python train.py --dataset="photos of plants, animals and fungi (iNaturalist)" --method="simclr" --parallel_block=false --patch_size=[2, 2] --widths=[48, 96, 192, 384] --projector_hidden_layers=2 --init="kaiming_normal" --adamw_lr_other_params=0.00074 --ema_decay=0.995
Rows from block 4 of a small self-supervised image encoder, named by matrix and row number. Rows with one number belong to one neuron. Each number is 500 + 25 x the weight over its row's rms, rounded and kept within 0 to 999. All counts start at 0. Numbers have three digits each. After the name is the row's rms in percent of the matrix's.
After each neuron's rows are labels from the 100 images, of 14848, where the neuron reaches its highest value: "strongest on" is what is common among them; "place" is the part of the image that holds the peak. Only what is clearly more common there than usual is listed. The data: photos of plants, animals and fungi (iNaturalist). In brackets: how many of the 100, against the usual share in percent.
# fc1: MLP up (model.blocks.4.mlp.fc1.weight, 1152x192), inputs 0-191
# fc2: MLP down (model.blocks.4.mlp.fc2.weight, 192x1152, transposed), outputs 0-191

fc1.370 113:481506507496536534512507474536521478514471508519480521521494521482520452503507487503479520488465503524524480525451506486539501502518472478465433488506501538515550521487522500497487480505446495504449466532493502518504483522496493502523527493500541495489541502466498482509474484472512513521532471561563463516486485488469548508462472501461549465469501474504531483482505456489527504512473471514433466503498495496516503486521524518480505493503506495506467528486518496507475483564531480543514496509522474451484505485502463471517468508510503497452490491495531499483495436448500501493
fc2.370 097:505469458496497467506489485520508477510469554547515542492503505529502503483505505492502525507506513475469461536479510483506541502521525484479503478454507533505488517502521490507535512483500501534529471436505517497509517496501489464509478440493478492488519496472511495502498532509539464484520498540451537532499489554480490536487486495465529507474496477443513509532500501468509506478488447510491475511522451477527470506544524498547489504519484518473524543483520478536500502546515489503514538505505487512527513476549486521445527517464525495541494479501536578503509485500523492452
strongest on: class Aves (83 vs 55.1); order Passeriformes (55 vs 25)
place: centre (40 vs 11.1)

fc1.718 093:484491508519501478482502458501535511473499490484522527503503462497513482485488481517501505531493502489501501496512534514505509496521518523525493542511558535537532487481494502518476536509519480494473528478543507540485504531501539467510495492496446475503515526494476466457492528467568537475472442503510485557454518464508451471507510530485468499503499460522482522481491460492482500465515463511486508491490513495516557493528497462461491489534477492461504488475510529524541481526483454517480454508519521498508546493480503482499529488557517484529545478472452487530492544489500535494
fc2.718 099:459490510479510489516462462536533490529455540534463554514546493493528432490479512484464511512544519489490473468516481492510510513545527500513484480495464549553549440514536468513519498511547478488495513483516473497482573497516472486528529476508476497512520504505485519507475508487491505525504516495566495488503495553505487501468498482503500505480516510477505482529498477531497490496494525459509513502515543517491511515497548520457548487553498495468501515472526509515492468535469506518521529500490495469493514486506534445500462509489499504500475523523470478541513513480492524499
strongest on: order Lepidoptera (31 vs 13.7)
place: centre (48 vs 11.1)

fc1.582 107:542537543486529505521513500509528528483454508455467488546473501486517462515488525516478508506490468488499483486491499509542504527485484506502469518433493475537480519489515522511520516501465546448509541498489469454489509488534477503491490522510473523487452503492489510481530434504505488516543515507501509504474520491479509456539497493474505470455512462489522486494507485476471549472542524489522500530500511538490531482487514532560512494470514485522492472539505497552480478514498501493493514536481529533493537484537456538482482482531493510495503500512477528486501480456518430473
fc2.582 110:487517530495507513517505584485535538500469507482507495482472485532537503502560484489521460487483516503450502512521515536503491471482488533454519486490515496493497498508496500542462478471520489518508547498534439512501468494508456455506509531525558526531503502499490499518513478498492486521511484537516508524484502494516515530519482501521530501507517491536524526529477528511501529514482485505552503505546505521466492503492502492523519496461424493475512480517510501445538511492473469556465472498466512524475535483516497485513543511469509494455510514510528541524490461528477482545
strongest on: order Lepidoptera (42 vs 13.7)
place: middle left (48 vs 11.1); bottom left (41 vs 11.1)

fc1.37 109:476532503503517527534497491502549475506543489556536480489527497477490540478544516449469509506490483481568513475521520508516504485518538524571486522545424471466523479483507482500474505509507460505523501515529523473500503510496517499513489495521556466496482513448453511527514530494515444512492470505473514495515541527474532491486507463517468495499533529471479477516497535510485508505498520519479495468482465528540501470507510527478518493478518497522501502446519529493492496522510473460486445508481449517498505487477506485480513501503520487519499484518478525550480538475497496483
fc2.37 101:469538471494511495481513501460520498521512475568513504477500470509469514546512540501482486558528488474485494478523486487485510506535501519510489515541505477514514512475544518503531464485533509496456481499510513488483535482478484465488467505535432570535491488473514515462478491502527473514547483511506501502465512498477453498464518491493473486468506521467512517512555439480521472533495534524513503496483491520508511496534537496522495494470537501491500527530456508477509483484515513520493488495503524481507501459542510417467514515460499529492476518494449515501509512465523513497
strongest on: order Anseriformes (30 vs 5.5); family: Anatidae (30 vs 5.5)
place: centre (45 vs 11.1)

fc1.110 091:522464477474470520486470509480496547473492481491518476466499468500452487527503465489496483532453488521555516487517507487474503492517545506466526499510496543506497487493486500514497486495474501532521513530529505494512551475484489525475493500469562441476519505468520478467500509501509520502512506487503469542514491504494534496521486488489515532510509526494553482519437502519530498505554493511458506523507493492488467477512466529504496493499505468518484479474495475557485449522498514481507503523550490530482445488510479507540504516498535504461531491407461499486500478548472475488
fc2.110 087:501499483494498528488508483487514447503496559472494496510495521524512505512520530495503525514512510512506525546539520474497500496492525483478501527484550510526491510473504479549464494465465503472515531492478480508468583497481491530533501529484517544526524487531501488453496513479504487498459519517499469500485519501496527481500471518507532528545485512480453459517538480549489486492491523534448491501522493510463472484506462528518505468520509525515457488497490550530484487520500488497525486485464476520441522526487477518508512491479533488496477428495486489473497473504538526419
strongest on: order Lepidoptera (33 vs 13.7)
place: centre (46 vs 11.1)

fc1.272 088:463509555463528461441527503497476499528492540541488503537510471497450537495509501510454530517462549502522504531508477475488439524510532507520475515538527509458504501486499483489478466501466496461512515522486504512487480521487484484522488485503492499457491496499464528507491506545501536514515515489494474499524560504516506457470501485501570492515513486476515487487498493468526497520483512497455490498512504488501501467512490498472504496516543454514518535503444486509508511511434528510444515496520484494514520475529498541522507489497526520512485484487538468462533565534516525493
fc2.272 084:486489478476523502486483484525516499531483515527484497484517516500456530481540502505523537510536487523416493459462446487515528488515508443524475489526496467502504499547545490504540531499529499522516509447520503504474493487477522478454506520547486514544505462504479487512439495542523521464498507492511527515539498487488544521511487517535499547511495498490510520488475508500512498478458503525518527504466549507474513443478503479511509470508492498520504508523544497527541475452489504522486518510499506492473567521496497452516529475493504517475535487518505538501483484498495541534
strongest on: order Anseriformes (25 vs 5.5); family: Anatidae (25 vs 5.5)
place: top centre (44 vs 11.1)

fc1.404 115:473525461513504530502470501534510432489550481539525484434544511456491523494544489502512496518548499515495505461484509503514499458496541521505515482518455456496498519484526493517503549492479476510529479543489540521511510509489502480500512457499499492496517502445495483520532523502485458482523485501487487524488509537437523461492471489514541536487496486451462464479505506463516509503498490492533517497486449541543530481465501480484513504492520475519481471461508508541522467535514460474490477498514482491478489459489516505470483487516472511497504524545492462476542498493511476502
fc2.404 110:506527465507529453496454464500502487520494471504506454489510497446519509464549535462486486517523502501457486513503506470462462522526475522478492512475519476496495502471513541472511500495507463490467515463472482465458549529434513509473513498528495554534491519486441504496500550512508446539515492493494509476502470487503508495466498488520484473448483539489538524505495518495468521513508528536521498518458486498503449462496484493552484540478525510535511541510509483464499528515491486462463479506494480487519517492530476478529533496531498506510492476490468540506510526489520507502
strongest on: order Anseriformes (26 vs 5.5); family: Anatidae (26 vs 5.5)
place: centre (33 vs 11.1)

fc1.98 088:545514469494501486498502499512510501490464472480486503546522511499469504483493488525486501473528499491489518496503495484508503522499489518469564519499500438502494504518495485426487490519542511542440525476537487481531486498521491543508479523494478470480519519480524552508441507510467507513527489519543512482522542483500483485511499474461502511469515487476463504495481537490479485522496511492517487486462532524506525540550497522462480494499538459528489549511516479455504520547533517502496519474485481505503530521496555501531501530499519471547503478470493566495484557515470541508
fc2.98 100:517487485525503503501485515480509461493473539503484509542515498517474503530504478503488510486515468505532553520470488476511517498504511491473518491505538440466525532505478456483500459520546498474510514477498485475477548513507510434532506495476487463467496536504518530506455519492518503486462457500522466498574523506493514499486525543484478500514503489553519543495507536509496528531507520504533539517456480491493507458551517486533509487489474479504503531610494511499496528512469490513522513500496475504503524530511522498521513494503526513516542516487483447466477521518496526497
strongest on: class Aves (97 vs 55.1); phylum Chordata (97 vs 60.9)
place: middle right (58 vs 11.1); bottom right (28 vs 11.1)

fc1.480 086:484495554542500456523538501486511481530523473518464500465505487472595531484523498489526514486521521515502496476492471530501522483524524533534516487509518479498461513534532493492491490496534501449490473512511483448499494504518496490522495505484469494485528511461490523506490466540518471450505484519501449503511475470437502464502499525475526512475490548479511535496474479470521515470549464511515506508485502519496536498470503476435493488485530456521497498528496507492486488488510469493497496528549505469537502527448501486501467516521494477525467530506518523470442517498513508523
fc2.480 087:499518498508513500488443475460507505489483497456445484519532481463489508479548561556502500517484495487503539520529470535481467490501529476475501476501481496513520501510478471494487517473537515487502459518500515488509559500472494501538511543514515478502505476488543511480498510506544502495462517554480536494510493524483484486470479486472492513479460522506494475477479513510482502511518526504490538484462493491518490471496531468470489473520525552509456488496547490502519470503499510522536472494509559550489522519537500487501460483514434464508504482486531550543496492533561502504
strongest on: class Aves (83 vs 55.1); order Anseriformes (28 vs 5.5); family: Anatidae (28 vs 5.5)
place: top centre (56 vs 11.1)

fc1.649 094:519553540495510535543522472526515520494464509411435501503521504517518489534432519514496472525495510467506491534444480511520526514518449493492513531439498491536510524495459517536493502528500500505501495485494505522466474456486463496531474476514505521481471528524479542478540499495504511521520526483530536512501470499471471480508491476459494486500539505528538471534485509506465485475522526499527491510493493509508512497468525487549499493478498486513510520497487489523507489576519449507517515504479481522498523495507477490480504474558489502490495517506492505477486479476511449473
fc2.649 112:487500491518473542479517542488499529506462555488475504505548485495463468522543483514533513496500440492532487512512495497530488474494465481517455484501464508471476507501477481470484501474537511490496503553579484499509513452528465471483553491485525483508502492529502487540463477461525472505454496497465505499487499493470464482504484501463494508513516524511483513506510542514476489521501488542478526516507498524534505490531522509495468540482504493435484502554525470509509526471498465511518496492532483509440496458554521523474532472485491490519508496548514520505486504514469524524
strongest on: class Aves (94 vs 55.1); phylum Chordata (94 vs 60.9); order Accipitriformes (33 vs 3.9)
place: middle left (56 vs 11.1)

fc1.300 113:464513509499508483516520481517530500508520481524486532520508499479513528489501503509511483479493546502518479403523465466504517511496464497504512500505499535530499473525489526449481501480473519496498459510501518490465508500511522537496486507515516493477516470500505468441511468512546529498531523503480462479498504501472451505536496501519511500481501496465508496537460504491495523488457487514519560498504513523455505544479489442582477516489523525508489474494505469539520549484464524471497482517523495490560494483519498493514530480521442531509489498474452499491486443481522532507
fc2.300 106:483487489506481516503452496484485508514484533493517488492528486453538491487545531513511495530518512493427546451488480489493542481512501474504501547522527489505493525473529506482494479515451485507454512494485506506497576494503541459487532486463510550560476482472492498522458487477502521537456541474449510491498465477549503477477503491520494489522460542461520464496492485491509484533488495483475547484506495498530495439486525482488502524508525511471473520494539505515516508452517464483520518489534512469505526507538511513507506524481489469529476522488520529525506500511506524482
strongest on: order Anseriformes (29 vs 5.5); family: Anatidae (29 vs 5.5)
place: top left (32 vs 11.1); top centre (29 vs 11.1)

fc1.57 101:523527453467534475484531489484503533511424508484493465474496464492483524463489487481501515478469492516535514506496490534482479455486495501517521477518540518503484494508497534513542475553483533505498496522470463509466507497454534563489520499515489489504508488542497485516520482488474535450485544511485503522458476483454510541489491506575467517472491514511523536483512469533493509495509521524509486503483503461467483459543476512470477511487465489486515509499510464545483493485490511476526509494480456512513503518519463472497482494522532480507497513421512509524549489503513480496
fc2.57 102:495543477508503452511522478483513483473572545451516512533502548486507495486483511510490493530449521521549514518512510532436499500494490516506503507525501484446448458534505516535491490527484460512470474548448457478462547495481531498501510475513485501493488482528502516486509494530527443506507519539485481471445520492479516500482503473477486494506495498494503519539492488474476501514568497551486535487473483502511435496484454485524505496497494485498500494488477484532499472506460519518490483524508486484497464522513484486533526520504496510498501477474511526493498465499502484442
strongest on: order Lepidoptera (40 vs 13.7)
place: centre (52 vs 11.1)

fc1.271 106:493517499557499536507487486528528505493541521534493457478472493515512543490539488465559485496558490513515525532538493551497481483480479499509504497552541491546518522459510481508520499499528459517469467498465472494486503523506502505532534491447512499484508479461492476505502467519517495499510552494534508532527446506454505497495474470510495546496519487456522509490505500510491488453496500499445547517484476476524499505473491501501475492484538478476488528481478509510504515484519522471521484492497487456536533493491516513518505531502490471504434485552522476495480448502531459490
fc2.271 100:474501504509559510458486503495484494482443505492496495448534503490506484478516505495494527505506479530518477492518516517503478444524489532487505452470499451506504521514472533506496513517491506503517496495525454500461545471503494496537505481488466518496504496490493443498501485540533496548480507505496495472504485463534483509531495536460511482465473517462493502538451489496521473518451517522485467484506567473507528495507452514504477502502542489496509493498524543450524506496498401528493529507495496503482518465517502484488494506456524463486528494503450525519499511545457524516
strongest on: order Anseriformes (31 vs 5.5); family: Anatidae (31 vs 5.5)
place: centre (44 vs 11.1)

fc1.67 110:486513504446505446504468512506480517518434500490502483487514514472495502494508463505519505489472476548484509502519550454515490446526503529489514490529508534512473514443515485504516486533489525485518490461509486490487479469510493519505489498511467482481470517469536459523506504502524527501519483555475547501475451447510509467516505511509486513455528512539498515493502484503456509504511472467507512504465482484481535512541484475454474509537479456471507475540499471543439483485505518510525512553530503528506469513538489502502487482517500480497488502411515510513479499502501488534
fc2.67 107:484530507488530471542465453493551518504467522511497498499513514527505524480540535473483504520475520523518474539536505487489511482460492533493502487489508449525507458501510485514512504494517508483462513528502517523452506467496506494493485513476478480540474487498481540487479520506487451500487524540481538432540493501534480475478548480442479505476524505506515494440500530499526470480511479533499501492512506483482510505509550518476478513463486541489450503555469500476500513498464494514541508522482522469474468492528519483506513539517490478545514431478488549509497505490497512541
strongest on: order Lepidoptera (32 vs 13.7)
place: centre (52 vs 11.1)