python train.py --dataset="photos of plants, animals and fungi (iNaturalist)" --norm="layernorm" --mlp_ratio=6 --depths=[2, 2, 6, 2] --beta2=0.99 --lr=0.0018 --beta1=0.9 --precondition_frequency=20 --cautious_weight_decay=true --epochs=23.7 --lr_schedule="cosine" --final_lr_fraction=0.01 --adamw_weight_decay_other_params=0.05
Rows from block 7, named by matrix and row number. Rows with one number belong to one neuron. Each number is 128 + 32 x the weight over its row's rms, rounded and kept within 0 to 255. All counts start at 0. Numbers have three digits each. After the name is the row's rms in percent of the matrix's.
# fc1: MLP up (model.blocks.7.mlp.fc1.weight, 1152x192), inputs 0-95
# fc2: MLP down (model.blocks.7.mlp.fc2.weight, 192x1152, transposed), outputs 0-95
fc1.1119 097:092124149160107139153147108132134127134076089071094088165080148155102049118164081149147158165096093136110161126164076190158153159067143235192122182142136121098146145119143164145086107226112115075125098144161156173145142128097108165131121107170124104087144151142204162134089099085142108091
fc2.1119 085:097128156139119168129173142101116145090170179139140124172146081113113136104141114148139132034146137176113132105101135080185113101085069127125126088120113177173140093057147148130115130086109148127128146098100133076145118174183185122127100174139169170143141172132098102110097068121146084126
fc1.1120 091:132121097179063206142119111145158113119130098115138157081171130122154139114180112119149111094105137177120131163161144217123135077135113152108112194153140053115151128138085145144152148160133094086161131160120168141097139149177159112168227112151100138108117127084105110152113107102145102141
fc2.1120 092:104152128141111109075075146110121158186133163093135184116206143101082113171121120142087122166175150196095106135104171134144125162118046106167166128087162152144121136182168128165154108115112166121124119079102189086149127094151182170117126157088127145177153110209120174076127132195129112136
fc1.1121 086:156117115103069145123169119068158121095082137137124153144150106136087117165160100128187202143123146117185165167182087123140128116090139156194130213069173117165133130076166107132118169107120164146095132098121144157072165143164098153177142086171126142124138117108143127120128111087149080109
fc2.1121 119:140055157119083148072135175165139105112149078172143086151119144203138154155143074164131104138088103136140136197120162112180121118141105116110083104135124133183124168179133112137096106093163152131122106151142069146106137126185133159146155151139125134073031086144073134156136134115127136088
fc1.1122 107:105131168180114155144159132150117115131111149161127162145124123126128120110136166098134170124099153157165105151100129156194163092150161160135126100136106091193134106115156114126086129100126145073106122109088152125109057152125069117135149155128153187138126075134153130186148146095181102097
fc2.1122 097:099190194058132131072193164162187117087133088088137089146158126100071150094143123139128124077119175168091097154106139081078120120164153151149112087069126121093068107162151165154167121108139112168135105140061118073120085111072127152116076094088165068125167132120132110143110116131093160104
fc1.1123 091:107153127072137153143153137146079126116118178109121125120181114190103089174160090139139159123121094108088126138135107137206147096067082137151085102114126140147121106097158112102136197163121133145119126158151172182171132137120129133136161135116057138091186145072186132128115131111137158145
fc2.1123 080:106099084134147089142091087087142059143088089117078139071083114110121106123146129123094065101146054133062094133132125111120107092164098162138114064065102119141079149155156150114101154106111135099177103077102171059044156083120118134075146156153110087122132073099131119091090139108131133228
fc1.1124 115:102159160164102127187153072143187130156160175133120167134108107159193176135109102103147114131126098183100140125174157101157117107112141137160055130155108095169163152117120117161131137097132179083110116142199174120121173135187121108156092152104129179160129114150151086133153108167115128104
fc2.1124 106:123133102137091138146165179130147160080103131162144164079163108120137111125107107146065109123153132105149134109116125091129088137124088146094204084131116139115191123139221067131135142131155073059098105146143119146061116060147126154180160096115043067137114064086107109135132124152120120133
fc1.1125 113:113154113127146121128133126156127146112120092213163143089167157152198114115138163156106091132198098173226128137096106105167157156109158115109161135197168105083168135114177104152130180160189118151050140057140195146151164127135130138112115104140097140156136103204157147108099111122124104118
fc2.1125 106:133147061160081146128124093131138119137120135172105174145098116135116088099105111115109092147103105183095144105143146134065071165091086064142105219123074138114088106114159069075082124119101168164133147145105136154150162134108120091092122074101124123129116100116089128161172160109159176133
fc1.1126 096:123149067068143158064169088108099101143122089139126153139174116188173061086107130124174116063117088093129136188134151118044095207162145127130108116100081085147154164138117146166128124053089157145139122122079116049125174101117147103112150154149132107112105144173134165110083145078117144124
fc2.1126 090:154138125153119168064105084163137095128085153079126154096065138159100174178097144151123097149139143088094105080161167091164181073093144176118129108131182125173114032117138106130199125150133091112132123064161129117154141134147127132161112134130170126118106097117133131082211149096135130142
fc1.1127 120:115111133140142129089099121116128112079096067102128100142121085142094075114134135154115108031093100106060102141127084103130126135086089130125107116122118090129094105064140110063120127094111125106065094185081165156084129119118182117103170131170135128117151125090115138060154190115124144136
fc2.1127 128:093160136126129121148090096053120152120079236133080141088102109102107083120116107069071078142181117166056085079157119145068131145102136139112139182124108129130140120130149152107134152208084151136157136101130189099082126106129134115122110106139137134148168155151130157119145103105139113192
fc1.1128 090:032148125107179136142139153066093127153111121073082164117120115131115117127061121139126099139136135118104117115127137120112084159104111121144156115163099144180110146113160192092121166132147095127126151167125193151107083090095100091134136156192158138127135102137157109084083169048112114134
fc2.1128 111:046165112128143146119133109064138121097053168098050131108172142148108101123117135080045116082181179167046079158126154126097102129137126127129130147100125123159102087158161178095139148109117162105139140103093162147118148124144108146067123123128117148156131152190156173119157168120133116176
fc1.1129 097:084123123100143160149137095092118116138101113120087174086181114165115070144141116151140090072108135144106129110136177129097153104107167193136138142088123108150105065052150121112076125110068164112074109123077127114137083147113118141077074186097097073093133116100100137147148144112119074142
fc2.1129 107:086141123166184139139104081036134103125090170207109175114109124117100063153142124107124045138168102130081085109151142141092125116093101139126137146100137096113161120093161142135143161139141139097111174102130179106067132096149137095143133104154113191113149157195120161118078109100111155145
fc1.1130 110:075138130178149156149107162144179146125161190139130133119127141166108136179160086127125102124185152097150137085193149174127104129131109192080148138140116051122145165121115138141124124123118162173135126109168191115079127118171146164178139156128116080139105167110102181092091123124164114158
fc2.1130 089:181090116091120163096153048136123092145125133127102156143068127163100126123120118073167147108126104107136114161116160120126122103160151164149150094142133157122168162134128171147168099104133105145110152155157206123130176069112129097118165127102039193101087092127095078129172123116130130163
fc1.1131 093:097143127132150132123182094130142147111112084072116192114133141102129065105113126098176148122143106121103077129126164162122106129078063149132124145107095189143151127115121142089032112107139092111087047108099193132116053083128155140117123147102145129149127138129157100122154117105107161128
fc2.1131 118:133129142105145110112109105122142117102086180082100152092115139138072064092118152067148096092193138159047099098141178116104110167126118158169120214151157178126091132144139171136087148164127108133119102096148192075092111154114141103103140126181134170175089181185176137113121157098105126185
fc1.1132 100:102089078137145130133147187136080144154085123182152172115154175149093139087060143153143119146155135044075145145123130156079130148146125159161123145147209145136164125099107140153084127127108132089166133115148108136109105152139185128083167102142113187185141154088100143121127141148174148195
fc2.1132 098:117112129163135077104154090162105108093099137096161065133155103099161123155057136134122139176075112173216129124124111145183050131147132109121160097146158168217127070047180180099138138117138123122105122156085155138161121082083160140223158141164169087149141112154134088128082137137157086139
fc1.1133 107:158121138134144122127138102158121185142124123085138215214144131103107152158101158135132194051122074160093168141121158125103176098121075112126126138133108125126172107111108106183120161144123157130129130158123150108079118095134120079111164162101127185133185080137109134158200119171173140151
fc2.1133 120:104153120089198131106146120097120074151083153084195133186158142087105088152159191114133133065124208110132130137118168187079133129084122136132124137139169107103122163156136154083167168137180138106136132131064097098157166122085155126133117126131067134137133095148096084063108067105088084179
fc1.1134 086:088170087176132159147150157163106159125108159120126101113130090166184134138147135097178079133112183159128138133120117141102125137117106091144080140169137177138077144127055157114150147100109119171098165149139113129132183135134126154150193101126155138141119113130075172154116198150093132152
fc2.1134 087:093110041131066145115172149105126095144133130127102130117097159113104104104131139106108181162089166141103141072131139119164018181076140134149144137117094102137112150085168102132121094161108142126095096086114145144151121133097118139185100115139140149087144127104103105115147112067089119128
fc1.1135 096:118169112174131157135134182097192189062135147165154179112131121132116148164145151099085121093153101109146140054154119192156134098144148100147129146119107142111158136158082146153139099149120131163214053133148111109103156132112180131135165165119110115185150235135134150150129208151139126166
fc2.1135 109:106168141143088107128131102090136098147096164119161060094155152149105090144132099145106137131150170125203100122059124136135139136074109165101134128053144125138133112096153150091152111158188087112126141123081125112164187030077100114086177113086114188144127133137098118033103142163139092104
fc1.1136 099:108174132088175122148136137143135099178102121124073158165190120103103154156130128174104094090158131138071127098165093227114135140109111136135120159140145122098139125121135123120116187122102137157182116159103146164094194153126117124133114125142135114168165173167200094088147167170133101058
fc2.1136 091:103165082121131120181144036035133187135164179137156142085120094136126092157145127108090117066125125113148145145143153176070134122084095148081110056069156161142106119112104153151120116167170101141082110142102175147080039144127099123097112110144139149180074114152088189136112114139094082184
fc1.1137 085:196153136143133128112107136114139147151185146139129163146098156111100128140095111098152107123123109133137113127126061148144159164105160148158166183122147183119138134147111162134109105104083145093086081103050146170060107097135113077232115142069149121158127157119151131136130105116106099155
fc2.1137 078:119141072114151184100137106136111092140086109127118097113151099187113077186094148124086098106148095091095144140139157114108086150117134154199159141138139145119094137132134121110119141161124185111118151204108113124076144171129181128119141140162081189113136153147186111152136120080137115140
fc1.1138 109:086116143111156121167149126157102198158125085130117078193156117118054129129131111169099089186067135170129114131101132068212120097164117134141113113109177102128142146130076108101155110107113122115196109117172140128147121127113184146130111154107113128141166157110098211104079099145113134177
fc2.1138 093:121148161133145180136147139086144104129137148115102209131122182156159125129141113116132100160187165088112134116150108179109151170094152127096108095117135078131096078126187109123143129135139084125121159131124079095082150161136180098096140119167107157128117123085133142133113056112119131138
fc1.1139 094:061134151137143119173133100091193114112185137094115133149085139109095069149178088127144099093171127086165117144098125121112139086107122159106100163220152127117166114079140112100094112180168124138166123168171153137107127155134193123161079131133105152152176166194136140141139162124106093146
fc2.1139 099:137134149131132126120053089150081124091136161154107111216152063166076139100153097150120085146082104177128180161126178126165082146123134149138115128193076162119112106117188115104090120091101102163165096134128154098127073128134146126126131101150163102153075068119125131078143124153182175103
fc1.1140 105:126156130178157101129100129130118125177059073178138166177096092098069149106067108102125124127155119111116134098112148186118128155124168134114149129103121120112120120065117131123114173152093147203131118075122131157144181084153139115192163130142073106133115212102195146119152104113102152168
fc2.1140 091:149127110101074146106123132125134138139121152198080134073129167076153069080122136145102153138158117147082145113085176115081132094184143107070101148130112181188111135095119127109085122150150070137099108046103131101108067130111096117130143091186140096065097110078152160147159140087144167153
fc1.1141 118:110139153105117153135122151144146077170076153082126145102134161127110074120087153113082124164116147136156105124162132153128130035126132081074140121134146157155154050150145135154168113163134136155142132138158136167141103146183184134210084123123132121155186211153178139140148142151170173138
fc2.1141 098:094188094096149093135086166099133109090114144160159168150125148147139128151126152107139139084081165158119127066121122155097134164145115140139055160097122123137117079191152106154146079169118140099122139175079147111093142093075144129122158078120152122137076132174155066151104197192081069145
fc1.1142 094:155152118109153134075113135119139074113138117110178135075180170162161145164133132055161189172129142150167143143144161126151162098106064186209188108089131087123157177153151124128149131126112161153126146115050143121124114082099137160142140118148112154123117157115166125080163151131156130127
fc2.1142 099:167148131171134101156114113116080168138074137145137164153068061116089115146176098136103075100166088108157133095160088083131118109069131115112137065173115156138187077089118121139171138139098145129092084071066156040135154092122129097108103056173115129140123121188136126090154144072062146109
fc1.1143 107:171173100110157147175144129172118173112051101106124182152088136104085092120112117141158131173106105130122126156155174063168127102107113060045141099104121130113155144085145124076115095110127168109154142174170108104198157108111124106155093142053099109119123138133060079133154162104134138180
fc2.1143 086:135074182111111096088078087127104158178165148138029121088154111136081080083096129095129155150164134152115130087236121151104157094085111141111137129128074164114093081135097135104105111144110162098173162134126071125095071139157095062092190154110089133174130157194137135146169123165120114144
fc1.1144 097:109141140167154163130177126113171140070128108148059154107108119119170112085117141104221121166116158101132152140163122074110124209128111141084111162164116150116167151169119120150158156089127112128124119125131081134133145082116096130149113120123106203095144165180207146136135120156179129167
fc2.1144 097:142099169130156072168070179143128169170092121163137133076155118098139145099064143123070127093144069124132118099127134121093135103090062120162135132119088093182062097145104126134149117133096095140160145133101111127129138139167142135061097135140120093148115088102093090213097173138129079077
fc1.1145 119:148151110042148112120096145102128094143127119188106087195128114097106119176139186100090129114158118073232118158126124085049085128109166092176135147152133135143133121112178160135144181111117156113152134111129136096100205139118124103117123126108126143136176150154095101157100107134078137110
fc2.1145 092:139146122106205089125171143096158090086137127114105101164133139115124111138143071116071138160136134212053131126142100109165159148128098125161134115133129114172118108146182156109122162071093176126138176175148124113084118104136088093110131143103116120173124144167137124153116164152061147100
fc1.1146 108:091108093107081141173113152137108147161076161102150160139199151127130052145095161181087131165085086158162141095125102154107153115082089113116125133076143140139104103112092130154117172166146095152151108172097111090146115157076172135154065132105109126131151173118127112135149112202141096157
fc2.1146 097:199188093186150146209141133065138127135125115130141087109058161147112145087053131132119120089176158145153124119110141121122144155104107138165134139202089159107089122105091172139147102107148083143104109181149118124113124174109120105045176115104091080104121134135092114163126158136112055121
fc1.1147 107:094134117136121134171135183099099127155085211109209164110148077115116058129049079141118141094152119159154123132115155181075145145107120150157118084068131094112103105129108155173141099133134214103141106121154115121140075182118143132155163145167188120148123168107186131094105149143138099119
fc2.1147 105:108141133170115149134113130121105175134112085157143167120067075095124144064021127104110112123164163129148092110144125094148172092146135143131103085133152067183162140087174141136154122145084145117101110106125124066126128108141134142117071118155165148137090137175082131153101119105071133147
fc1.1148 097:146091121131143118133092083145138123139158126122117127154047142112115101153127165160128116108171045109126134091144153123088112142085141092149170182071194187110202117107156155123152173087180120111145123175108105099142152141165135145174165150163109117105199173135075107056143114150094165152
fc2.1148 106:112157126049131098153170121131203102120166135120162096130168173117075170111137143128126087110065119173127073122126139101134096094174167132085099143130140092122129056163113165112119156138165139194112080204097178085123128146082133139090120095127148095072142156187132144130134183107135130087
fc1.1149 097:121094063159134124110123178094085206152130099089131106137121132132133086142109119161105125085095083174008134143125132098159124159122146175144106160157086136125082160137178127153130125121164115109125169162154145172189145134126096144071106080098137217117167146118160151126085119148151131122
fc2.1149 101:157145151087124151139137122182138115170138130155193142169130058110111136125095168173159129100130164095148142082142105143168163146135131104120163124119126108078019115127147087136104138193141133113090176155148132189187178128121102135092059146208101131071072117110095123095168119113117206090
fc1.1150 092:105201113092147125119178131142039103171126152029110155133140056066054113120130111197174153105068067148104149115134088122107131094085153134161128182159067106135146135147164143140088144129145135164114143109158113180111191107168099089089072172097105154181139108103151130086128129110107128166
fc2.1150 099:145108112156138086156129086077171179086081120138100151135097148127094131104105105131158124058157179064119167143101137132184132158161116171144158103113121141129094111115131199137152134154123123066101108110119138092138115158071136110158166098100073133136169138136172087104154116219098106135